Rows from block 4 of a small class-conditioned image flow-matching model, named by matrix and row number. Rows with one number belong to one neuron. Each number is 128 + 24 x the weight over its row's rms, rounded and kept within 0 to 255. All counts start at 0. After the name is the row's rms in percent of the matrix's.
After each neuron's rows are labels from the 100 images, of 14976 (inputs lightly noised), where the neuron reaches its highest value: "top examples" is what is common among them. Only what is clearly more common there than usual is listed. The data: microscope photos of single blood and bone marrow cells. In brackets: how many of the 100.
# fc1: MLP up (model.blocks.4.mlp.fc1.weight, 1024x256), inputs 0-63
# fc2: MLP down (model.blocks.4.mlp.fc2.weight, 256x1024, transposed), outputs 0-63

fc1.496 101 [150 143 108 180  89 161 123 168 114 131 110 169 149 107 139  96 130 112 120 147 132 140 151 161 142 132 108 117  89 101 105 114 218 113 152 110 119 136  79 120 137 153 128 137 162 156 177 150 109 135 142 123 119 119 156 145 149 132 117 115 126 114 117 169]
fc2.496 102 [104 139 121 122 160 147 110 147 116 151 105 148 123 134 124 113 158 114 108 114 108 140 119 155 131 154 156 120 126 122 104 132 206 137  83 122 133 105  86 128 135  91  93 131 126 121 127 124 115 138 152 163 152 156 137 176 103 145 104 142 122 114  75 165]
top examples: cell type: blast (26)

fc1.89 097 [139 114 101 150 158 123  84 118 161 153 152 111 114 155  92 165 145 102 173  88 119  94 113 149  62 139 148 132 161 149 147 124 115 146 162 150 146 136 115 132 100 123 160 112 122 147 121 129 138 156 127 127 191 106 132 145 150 119 139 125 141 113 165 121]
fc2.89 117 [105 134  95 138 135 132 188  96 150 158 134  94 101  77  93 146 108 139 182 139 132 116 121 177  98 113 172 121 149 139 142 137 120 101  87 136 117 135 116 139 149 127 162 156 134 134 112 147 163 133 117 122 170 141 113 141 120 147 118 101 156 175 201  83]
top examples: smear: peripheral blood (57); cell type: segmented neutrophil (52)

fc1.507 088 [130 111 128  66 173 137 147 141 113 139 148 138 128 108 114  98 146  83 141 137 104 115 111 162 106 101 139 166 156 135 115 165 140  51 159 155 130 158 123 104 127 144  92 127 164 118 136 179 106 172  83 118 149 140 140 149 125 147  94 142 111 146 150  95]
fc2.507 090 [108  94 118 130 145 161 131 123 159 151 132 148 118 150 129 157 110 115 152 129  76 132 138 143 146 106  88  91 121 116 119 124 170 132  77 140 120  88 103 129 104 133 168 104 133 140 110 201 119 157 144 147 137 141 136 136 114  65 101 147 153 137  97 115]
top examples: cell type: promyelocyte (28)

fc1.104 084 [102 162 102 128 140 116 140 120 154  84 135 134 115  96 166 112 100 181 128 126  49 124 120  84 143 167 133 131 139 124 114 126 161  84 108 175 130  86 141 131 123 136 140 106 121 114 110 138 151 117 110 113 157 111  63 135 115 109 127 108 153 128  96 130]
fc2.104 086 [124 140 116  90 117  94 140 114 138 114 116 137 107 138 147 181 119 108 137 101 139 144 127 119 152 134 105 102 145 140 122 119 157 117 146 139 164 134 130 160 113  76 122 128  70 134 108 209 121 101  97 135 129 146 133  70  99 156 144 103 101 121  96 135]
top examples: cell type: lymphocyte (54); smear: peripheral blood (38)

fc1.366 157 [134 144 112 141 145 137  92 164 128 122 130 156 158 181 153 171 137 123 146 105  88 106 142 119 113 131 133 124 129 120 130 156 148 136  98 109 130 134 108 116 162 129 181 114 129 145 100 157 154 137 129 155 112 107  98 130 147 118 122 118 137 136 145 111]
fc2.366 156 [152 101 146 146 176 176  61 132 152 163 117 142 152 169 105 104 149 149 178 103 134 139 137 177 141  92 134 142 147 109 103 146  89 156  95 121 133 113  92 125 137 103  90  89 118 123 151 126  79 170 130  95 162 119 126 137 127 130 124 115 148 151 130 112]
top examples: cell type: blast (41)

fc1.283 106 [105 129 146 130 111 161 119 134 106 139 135 119  79 123 150 161 163 140 108 140 105 160  83 118 131 126 136 157  86 121 128 146 104 135 139 118 123 131 144 113 142 133 121 130 101 113 167 149 120  97 149 117 108 123  69 103 122 163 124 109 132 117 164 106]
fc2.283 088 [149 125 167 157 139 172 132 120  75 136 196 129 132 143 118 163 140 138 152 160 106 179 128 148 122 134 151 154 137 120 121 128 112  92 177 134 134 110 116 128 116 149 125  91 142 128 160 114 109 132 145 135 112 160  62  81 140  83 125 139 142 126 161 110]
top examples: cell type: erythroblast (39)

fc1.282 089 [120 126 113 114 132 124 101 149 106 159 136 145 174 119 115 114 140 112  70 114 134 147 102 136 143 127 113 118 105 111 134 130 137 148  94 137 125  62 161 144 149 115 106 153 158 135 140 154 123 142 167 155 119 140  81 148 156 113 105 158 131 128 137 122]
fc2.282 096 [127 104 105 137 115 137 141 121 145 156 128 172 162 157 112 120 140 125  63 140 102 149 175  77 136 100  73 154 137 129 112 124 114 155 169 112 129 181 143 115 172 121 128 123  99 138 122 144  94 154 108 150 101  92  82 151 144 146 133 123 116 113 122 126]
top examples: cell type: eosinophil (57)

fc1.185 085 [109 143 143 100 138 103  69 129 102 128 144 187 120 159 119 127  86 103 189 151 102 135  84 152 108 105 151 118  94 138 135 121 137 137 151  81 144  89 124 105 113 140 132  88 124  96  96  99 122 145 161 107 121 200  94  87 143  93  94 142 129  93 125  96]
fc2.185 093 [141 107 142 151  82 132 149 144 116 102 146 119 120 111 105 136 159 113 150  91 129 121 151 131 137 157 138 128 123  93 140 155 164 175 109 184 160 155 124  82 178 103 156 159 126 124 132  92 141 158 143 116 116 157 118 170 114 105 141  83  99 120 129  98]
top examples: cell type: plasma cell (28)

fc1.148 128 [ 91  99  75 119 157  88 128  83 130 148 184 121 136 102 123 144 130 114 110 110  90 143 115 131 117  82 174 140 116 171  95 121  97 152 120 162 135 121  97 109  87 162  86 158 118 160 120 127  76 137 105 133 107 159  99 126 113 167 162 120 125 148 141 106]
fc2.148 127 [ 93 100 177 132 152 143 139 112 131  81 152 138 113 138 142  60 114 138 164 109  86 107 156 132 159 113 134 140 150 142 113 120 141 170 131 121 152 111 114  93 112 125 134 141 128 119  95 139 139  94 154 168 141 121 103 170 148 130 111 140 137 149 117 127]
top examples: cell type: band neutrophil (45)

fc1.519 111 [ 99  77 161  88 207 141 100  82 156 149 144 123 106 170 129 128 145 114 126 119 105  99 112 121 113 140 131  97  97 133 110 127 152 119 137 116 123 108 116 135  94 123 118 135 142 155 133 119 108 119 163 113 118 111 161 128 137 115  97 139 121 142 138 130]
fc2.519 122 [146  92 159 150 119 152 155  98 163 112 118 155 154 110 115 106 136 122 174 121 122 102 127 116 108 163 149 123 137 136 116 140 124 113 103 121 117 167 107 167 100 150 178 116 126 153 151 144 119 123 127 102 115 116 140 116 100 146 118 102 134 133 192 163]
top examples: cell type: eosinophil (39)

fc1.72 101 [130 176  85 135 131 107 134 113 123 132 153  91 140 113 131 181 106 122 150 128 134 149 117 109 132 119 154 147 112 117 131 105 160  89 132 132 152 162 127 137 150 116  88  64 161 132 108 131 114  88 139 127 132 153  96 142  85 177  97 119 124 101 142 126]
fc2.72 093 [117 167  98 131  94 116 135  87 140 150 177 134 128  99 160 157 125 118 124 139 113 138 162  91 139  94 144 128  68 146 149 135 167 113 126 141 122 119 106 139 166 142 137 154 114 121 126 104  94  80 147 118 107 102 104 135 108 135 128 116 119 120 145 145]
top examples: cell type: eosinophil (29)

fc1.629 113 [123 143  72 114 140 129  97  94 122 108 175  82  85 158 197 101 185 137 120 176 130 146 105 140 159 133 125 169 154 101 133 116 139 153 110 160 121 136  96 161 107 167 108 104 166 137 109 127 200 151 128 112 139 119 127 106 176 119 137 153 153 125 129 118]
fc2.629 106 [153 157  94 170  99 146 166  65 144  61 177 113 140 104 120 125 128 101 134 101 110 146 141 141 157 133  99  50 174 126 122 135 129 150 157 107 120 120 118 159 129  95 113 180 157 153  61 143 217 136 129 108 132 112  96  99 128 126 103 144 116 170 157 102]
top examples: cell type: eosinophil (30)

fc1.174 137 [139 173  95 128 161 138  92 182 142 129 110 156 120  94 139 146 157 145 129 111 132 123 133 153 129 157 132 134 122 135 126 120  92 106  79 118  93 132 140 101  75 129 108 143 149 112 166 126 149  95  86 104  97 122 141 140 125  69 173 121 132 127 149 151]
fc2.174 142 [101 144 142 133  77  80 131 115 109 131 159 125 125 129 150 155 132 128 146 148 172 151 110 104 139 129 134 129 159 137 102 128 131  71 118 137 135 172 104 152 132 108 105 123 142 152 132 113 119 143 120 125 166 110 159 158 117  77 150 118 119 122 175 156]
top examples: cell type: erythroblast (44)

fc1.428 102 [141 137 175 147 186 109 124 110  91  97 132 106 167 137 114 150 120 135 160 109 121 112 123 132  99 133 124 139 146 150 148 137 107 134 147 166  95  94 136 157 170 124 124 138 130 139 170 143 128 132 129 105  90 138 126 166 182 140 136 179 128 123 110 120]
fc2.428 108 [ 79  97 123  89  85 135 164 167 157 137  95 101 102 139 111 123 130 137 107 139 182 109 129 111 130 181 127  96 129 137 127 125 126 100  49 140  83 164 130  81  91 108 145 104 143 127 151  89 147 113 144 125 102 137 140  88 131  73  85 103 112 161 100 116]
top examples: cell type: artefact (37)

fc1.205 088 [162 150 128 122 117  99 129 149 143 126 130 143 183 102 137 136 135 122 132 177 164 114 161 143 165 132 120 139 169 149 103  74 209  94 117 184 136 108  93  99 155 184  85 186  87 144 125  88 121 161 163 142 149 118 125 128 137 152 106 162 151 127 110 110]
fc2.205 100 [ 95 126  83  84 137 112 154 132 103  89 133 118 108 163 106  93 105 181 166 108 164 128 133 141 115 151 176 120 146 121 161 141 174 129 121 163 114 143 100 145 122  88  82 106  88 104 116  79 112 151 104 153 104 164 148 128 124 146 111 141 102 152 130 145]
top examples: cell type: artefact (27)

fc1.80 090 [163 113 136 137 112 118 108 146 118 101 134 113 130 132 150 135 130 125  98  97 121 152 114 120  98  94 118 104 108 102 152 150 155  98 143 163 118 150 160 147 155 124 103 108 135 164 139 150 101 165 113  93 104 178 127 123  99 140 137 159 175 159 145 137]
fc2.80 086 [126 134 114 118 147 138 116 164 138 133 153 155 153 116  90 132 146 111  86 186 128 106 100  88 116 128 125 131 151 114 145 129 161 125 129 144 132  95 163 111 115 165 100 109 130 147 181 175 100 136 113  73  94 136 151 129 109 117 164 140 106 106  95 119]
top examples: cell type: erythroblast (33)

fc1.9 103 [160 107 120 130 180 138 144 140  99 124 107 121 196 104 119 175 107 101 126 148 119 122 102 127 168 132 149 137 160  81 152  87 154 146 136 124 103 118 133  84 121 142  85 116 138 109 147 163 116 122 150 135 144 113 102 110 107  97 141  79 132 153 117  98]
fc2.9 087 [ 91 139  85  98 112 100 135 156 153  80 127 122 142 124 129 135 144 111 167 120 137  99 129 153 108 166 147 120 121 120 122 118 116 122 110 137 120 122 114  95  83  85 109 106 102 120 100 162 155 107 104  88 101 145 146  85 101 146 123 115 147 125  92  95]
top examples: cell type: promyelocyte (25)

fc1.62 084 [127 130 151 119 163 142 127 120  98 134  93  67 115 102 117 184 134 183 140 149 136 131 162 128 171 115 151 119 138 139 168 132 125 132 148 162  90 114 137 156  83 135 116 128  96 100 126 137 111 135  78 112 127 135 130 126 138 146 125 122 147 138  93 122]
fc2.62 085 [138 148 141 135  96 163 126  74 132 137 128 129 121 142 133 150 168 128 109  95 176 140 115 150 152 141 155 146 136 127 162 127 129 131 108 115 167  80 128 133  89 159 110 138 132 117 129 125 145 120 118 153  90 145 114 133 144 148 156 146 117 105 104 118]
top examples: cell type: lymphocyte (38)

fc1.284 100 [127 115 102 157 120 133  96 122  64 120 168  86 160 153 134 144 126 127 124 135 148 147 144  92 101 135 114 139 155 130  98 118 134 156 140 160 128 113 131 122 108  87 124 132 145 159 122 106 123 142 135  95 125 118 108 133 169 137 106 141 129  96 205 127]
fc2.284 104 [150 139 167 149  66 100 132  72 141 130 176 144 115 120 148 171 113 147 141 106 152 167 100  91  99 157 118 155 120 121 122 101 108 115 129 124 128 110 141 162 135 127 121 102 118 132 113  84 144 143  75 105 132 113 136 134 131 113 121 135 120  89 161 117]
top examples: smear: peripheral blood (62)

fc1.278 125 [140 149 100 152 117 116 139 104 125 107 153 115 148 129 143 140 124 112 106 144 116 125 129 140 123 135 151 167 151 105 121 142 177  77 115 115 116 101 141 171 118 113 126 129 125 110 161 130 168 104 131 165 126 105 153 145 138 131 133 127 132 145 150 123]
fc2.278 116 [132  99 159  89  86 153  94 113 129 117 140 122 130 182 116 173  80 137 118 132 169 149 143 129 132 105 125 125 150 137 129 118 153 106 126 122 127 136 120 139 117 124  61 137 173 144 109 128 125 132 112  90 146 122 146 137 132 122 173 140 124 126 106 116]
top examples: cell type: erythroblast (40)

fc1.111 080 [163  75 142 103 133 127 106 150 127 132 106 115 114 152 119 133 133 103 123 139 132 108 136 131 123 122 101 129 162 150 122 127 142 130 137 122  85  91 150 129 121 149 142 125 130 131 111 166 157 140 129 139 138 121 140 169 139 135 178 177 119 122 133 130]
fc2.111 074 [ 62  98 126 133 136 118 115 161  96 159 121 112 133 121 159  83 106  92 152 124  83 113 163 108 140 156 128 120 216 114 101 130 127  99 161 153 123 147 139 125 130 138 134  90 140  99 107 132  90 137 125  96  95 171 115 121 164  87 153 166 124 115 148 128]
top examples: cell type: artefact (25)

fc1.134 117 [181 139 152 154 147 121 150 131 130  91  95  96 154 113 154  96 121 194 111  85 129  99 122 105 152 141 155 160 124 121 129 145 151 130 107 143 136 101 122 136  93 147 117 138 147 109 109  98 116 103 123 119  83  97 128  98 132 114 146 137 151 165 135 173]
fc2.134 117 [149 126 102 120 170 149 116 137 157 123 121 138 123 109  94 159 122 122 142 139 113 138 126 123 128 155 156  97 162 138 173 124 123 166 103 125 138 101 126  93 166 178 158 116 127 132 150 151 100 143 148 155 141 123 122 103 138  88 121 172 125 212 134 140]
top examples: cell type: erythroblast (40)

fc1.522 149 [156 118 132 128 155 119 146  96 120 121 123 144 121 128 162 141 168 154 117 132 149 167 114 153 151 144 128 153  99 149 132 108 142 170 126 146 122 126 110 126  44 145 119 182 138 126 145 132 113 117 102 133 156 126 131 112 138 157 118  91 152 109 172 157]
fc2.522 159 [135 150 137 111 180  82 121 105 136 157  82 126 119 110 141 105 167 121 124 142 105 154  93 103 152 159 142 154 177 112 109 129 120 114 103 121 133 134 151 154 129 117 127  82 112 138 151 108 152 193 125 149 140 138 132 125 121 139 186 139 119 115 163 127]
top examples: cell type: eosinophil (83); smear: peripheral blood (39)

fc1.585 133 [139 164 123 137 180 127 147  97 128 108  87 126 170 113 149 123 150 149 125  83 123 125 149 115 157 145 136 158 104 126 160 120 161 124 107 111 115 126 149 140  73 144 132  93 112 130 124 103  95  88 116 126  81 139 113 120 122 102 170 122 154 147 129 170]
fc2.585 132 [127 133 127 114 176  52 120 111 157 155 110 125 105 150 130  96 106 124 150 150 151 130 124 113 144 100 131 137 175 108 126 110  93  93 101 134 151  96 105 102 119 150 128  64 132 144 146 111 139 140 141 139 176 124 137 139 153 126 143 161 130 143 175 115]
top examples: cell type: erythroblast (80)

fc1.521 064 [102 112 121 137 116 105 145 125  97 122 142 169  75 134 168 104 159  98 169 130 151 131 117 137 137 133 113 143 132 124 123 140 151 116 119 143  77 137  97 137 134 146 105 133 141  61 114 143 148 113 165 149 200 152 106  89 171 112 114 128 162 165 111 122]
fc2.521 089 [147 150 124 132 146 112 122 129 103 121 157 130 123 104 146 122 139 159 159 138 136 106 132 153 143 127  74 140 127 120 124 118 130 111 111 126 163 129 100 166 107 150 112 145  87 151 113 144 145 104 126 134 145 186 103 116  89 119 127 152 100  69 137 145]
top examples: cell type: artefact (28)

fc1.401 076 [124 138 143 127 153 115  93 110 116 156 132 193 108 144 173 166 113  85 144 130 104 121 153 117 105 125 109  98 130 114 115 114 142 125 124 174 140 127 143 121 128 138 159 128 138 139  90  95 128 128 178 124 163 127 128 107 137 137 128 143  63 152 133 116]
fc2.401 089 [138 151 145 113  93 102 166 113 133 144 153 122 110 125 127 152 157  98 159  95 120 136 133 120 140 139 142 150 132 107 107 109 145 148 111 107 123 131 144  92  89 127 182 130 121 155  79 109 129 125 147 133 159 140 107 109 122  94 151 163  88 130 143  70]
top examples: cell type: segmented neutrophil (44)

fc1.594 102 [125 164 121 112 146  92 152 129 111 146 176 147 140 101 149 113 131  81 139 102  94  99 122 118 110 146  74 116 131 154 100 110 119 157 176 157 184 124 105 141 117 134 110 134 104 114 112 101 123 147  78 173 121 127 166 152 120 134 146 159 124 151 149 118]
fc2.594 093 [ 95 165 139 131 119 113  99 111 100 173 165 130 116 107 120 138  94 142 137 142 110 115 151 143 104 141 111 143 138 159 129 134 133 159 114 128 119 129  96 154 120  85 109  85 108 113 148 120 118 162 134 159 107 170 171 131 144 134 141 129 121 139 172 157]
top examples: cell type: promyelocyte (27)

fc1.442 103 [146 122 117 120 146 171 101 145 136 119 108 148 134 125 120 174 139 116 131 127 116 101 127 145 136 152 110 121 128 172  87 167 116 128 170 114 124 142 137 142 126 110 154 117 110 127 124 133 172 126 165  65 158 103 130 167 148 124 130 143 134 158 133  96]
fc2.442 083 [158  90  94 108 115 149 134 103 135 147 159 128 166 122 172 121 120 149 191 103  95 130 127 158 157  96 134 116 139 124  54 123 144 100 145 141 106 118 149 176 141 147 137 155 107 164 145 127 119  76 165 105 148 141 131 120 149 135 136  80 124  93 166 126]
top examples: cell type: artefact (34)

fc1.465 076 [150 140 127 147 166 137 110 131  95 121 115 161  88 111 161 115 148 141 134 130 103 138 113 151  99 160 111 111 120 100  93 116 143 135 144  80 121 155 123 151 141 117 121  99 110  40 119 125  91 119 189 112 128 186 112 138 126 138 167 124 168 140 127 103]
fc2.465 080 [ 91 127 142 133  69 131 169 118 116 102 110 138 171  94 139 124 116 142 112 110 124  64 128 143  91 149 100 124 142 113 139 140 152 144 147 159 126 118 141  97 119 139 142 168 165 105 133 166 106 111 176  99 135 146  98 175 148  59 128  99 121  80 122 164]
top examples: cell type: segmented neutrophil (62); smear: peripheral blood (58)

fc1.584 101 [130 132 131 120 136 118 105 109 102 138 136 151 128 127 155 134 104 119 138 141 135 143  75 130 175 172 114 130 140 109 154  84 104 126 159 157 167 148 114 170 154 158 161 180 154 122  99 144 100 117 121 123 122 117  82  82 126 138 165 162 170 124 144 118]
fc2.584 104 [134 131 143 139 118 121 156 150 105 156 132 117 144 149  97 123 163 175 117 143 101 116 117 121 141 101 109  94 149 105 163 120  96 151  85 139  91 126 165 151 127 109 170  79 134 113  97 125  80 130 138 131 125 116 123 136 156 135 159 149  98  95 129 136]
top examples: cell type: eosinophil (36)

fc1.232 094 [148 127 175 124 135 140 128 135  50 119 100 199 194 109 113 126 130 125 155 120 107 121 150 127 147 142 110 122 141 109 113 138 132 141 168 171 123 155 108 119 154 132 113  82 112 119 113 137 123 141 135 162 149 132 131 157 163 124 135 133 157 158 171 118]
fc2.232 098 [148 142 169 138 135 120 175 108  56 145 127 137 113 143 126 111  81 132 144 137 115 125 146 122 121 127 136 164 148 115 147 123 141 165  91 140 140 142 151 133 133 111 141 157 117 117 111 193 149 145 128 137 115 120 123  91 148 104 135 123 142 119 148 130]
top examples: cell type: promyelocyte (25)

fc1.513 092 [183 126 134 158 145 136 150  94 118 139 158 132 134 157 105 115 141 116 102 127 166 108 128 137 134 118 137 144 146 157 105 139 114 163  76 111 103 157 196 150  92 134 117 121  88 114 164 153 127 113 148 102 129 130 141 131  95  97 172 105 140 149 128 107]
fc2.513 096 [ 57 133 156 148 151  80 125 136  83 118 125 123 124 108 120 111 164 151 115  80 158 142 133  73 112  85 124 107 131 129 109 133 129 149 158 137 137 109 177 141 108 135 131 141 156 122 140 181 121 124 114 127 109 156 115 107 145 127 144 151 117  98 125 133]
top examples: cell type: eosinophil (29)

fc1.36 079 [151 108 109 107 127 149 110  81 162 137 122 119  83 103 123 131 156 158 149 122 116 126 130 118 117 144  76  89 122 131 119 138 129 105 132 106 142 123 124 121 125 137  95 159 141 101 131 157 124 189 163 104 114 125 158 184  97 126 102 152 165 134 166 125]
fc2.36 090 [100 104 134 117 135 153 105 101 148 136 146 139 112 128 133 181 139 116 169 139 136 127 149 127 138 140 118 160 122 177  94 122  86 107 115 132 119 102 139 154 124 150 131 109 123 121 134 138 135 172 111  58  91 120 144  89 112 115 108 157 145 120 157 127]
top examples: cell type: promyelocyte (31)

fc1.64 112 [163 103 154 100 140 157 115 122  97  92 117 103 136 155 142 132 123 159 117 132  82 111  81 103 104 168 121 104 124  93 140 136 105 157 146 129  96 141 131 166 107  86  95 114  94 106 123 135 167  97 131 104 138 117 129 104 120 141 147 111 120  87 129 125]
fc2.64 122 [130 117 148 149 148 119 108 153 133 155 121 113 120 137 107 102 182 109 136  92 114 154 144 158 121 116 125 107 109 146 128 112 164 110 115 129 113 147  92 136 119  90 130 124 147  86 128 119 145 139 183 136 138 174 108 100 127 149 132  82 112 103 104 100]
top examples: cell type: promyelocyte (25)

fc1.204 107 [121 148 139 133 129 155 137 114 111  90 121 102  98 154 127 184 115 116 139 129 135 138  95 156 130 131 112 179 112 112 144 132 129 100 125 122  96 107 160 140 119 115 100 150 100 167 141 135 155 115 133 129 133  99 155 118 168 137 124 127 119 138 133 133]
fc2.204 096 [125  85 152 108 108 153  78 132 145 108 108 128 127 103 104 139  99 124 139 138 182 138 104 132 150 134 138  92 117 129 106 122 147  96 117 136 115 139 154 129 130 103  96 144 141 113 111 146 135 100 134 136 163 132 118 130 152  95 123 117 129 145 140 126]
top examples: cell type: artefact (40)

fc1.289 090 [114 118 123 130 196 133 127 128 134  82 168 137 134 155 125 139 182 124 139 143 132 174 107 107 135 163 136 124 140  90 108 129 131 150 136  83  99 109 125 108 142  63 113 148 171 120 120 113 126 113  86 130 154 125 114 112 119 119 120 154  88 121 157 102]
fc2.289 100 [155  88 134  89 122 129 128 114 105 104 148 119 154 111 142 138 103 139 158 111 115 117 123 135 141 125 145 146 175 119  94 123 113 124  93 103 106 141 139  72 169 166 114 136 120  93 148 117 123 118 120  75 146 101 106 146 151 138 118  90 148 154 132 145]
top examples: cell type: lymphocyte (47)

fc1.545 094 [137 157 107 158 118  60 141 119 119 139 107 118 151 106 133 144 129 142 132  87 109 122 138 115 119 139 114 156 125 124 158 163 102 144 124 151 133 152  96 149 117 118 142 116 118 103 107 117 118 162 124 103 123  98 134 157  90 143 148 143 137 152 156 108]
fc2.545 102 [118 138 140 117 122 140 130 122  96 139  87 129 104  70 107 100 125 125 110 122 110 149 118 145  90  99 132 134 112 102 141 135 157 159 127 134 144 163 130 150 119 111 101 141 124  95 132 122 131  99 131 141 100 150 163 124  41 150 119 144 139 136 107  85]
top examples: smear: peripheral blood (38)

fc1.609 088 [ 72  96 107 130 107 105 122  93 141 112 135 153 112 139 125 137 167  76 127 180 131 134 104 130 151 147 128 109 127  98  78 206 103 132 133 128 155 141 127 132 116 109 151 136 111 124 143 115 146 103 125 147 193 130 132  70 144 130 101 130 125 114 109  90]
fc2.609 092 [129 115 120  94 145 109 107  77 147  95 112 152 155 141 106 170 126 127 112  71 148  99 161 144 147 112 134 164 169 145  94 127  96 131  96 109 119 118 156 156  96 105 125 144 124 135 165 126 141  90 141 118 166 122 113 136 105 120 124  86 147 160 131 142]
top examples: cell type: artefact (26)

fc1.120 098 [171 126 130 148 123 141 125 200  78 144 125 137 126 117 131 101 127 138 130 149 183 174  90 121 162 118  95 111 139 115 122 149  81 152 149 127 138 129 108 120 147 139 130 151 114 128 107 138 145  95 122 156 159 127 121 151 153 127 145 139 131 123 113  94]
fc2.120 117 [110 143 146 122  97 143  90 160 127 151 151 131 107 141 141 118 129 125 127 126 161  93 162 114 107  85 160 132 126 117 113 119  86 159 113 103 122 199 140  85 106 161 113 108  75 138 124 125 123  53 116 144 156 132 137 136 114  83 133  99 138 112 166  97]
top examples: cell type: plasma cell (25)

fc1.294 145 [148 131 138 115 147 137 141  90 115 156 136 137 114 118 133 114 150 141 156 133 159 142 131 157 132 137 137 146 110 143 140 147 144 138 146 133 114 148 138 129  27 148  93 164 164 115 157 107 127 121  96 141 141 154 142 142 138 144 155 117 136 132 168 131]
fc2.294 156 [145 153 148 122 141 109 103 113 113 100 118 127 132 107 158 142 171 126 144  99  99 154 113 137 174 111 118 137 165 117 148 111 149 111 149 131 115 118 155 144 112 113 134 106 145 121 127 136 186 136 147 118 100 120 101 137 120 129 151 137 111 138 141 146]
top examples: cell type: eosinophil (96); smear: peripheral blood (93)

fc1.90 095 [140 166 143 155 161  96 161 121 131 117 122 116 124 129 121  82  91 172 134  94 124 139 117 102 160 136 163 142 103 114 117 126 152 129  91 119 143 138 123 122 107 120 156 118 124  86 102  94 112  86  93 148  63 158 132 141 136 118 169  98 159 147 138 155]
fc2.90 098 [134 117 121 128 158  80 164 143 124 133 110 154 141 129 124 131 110 116 108 113 123 127 136 174 134 105 133 133 154  91 107 117 107 124 123 136 144 108 106 122 185 138 130 113 141 120 115 103 179 133 134 123 137 104 143 155 145 114 139 143 161 137 141  85]
top examples: cell type: erythroblast (87)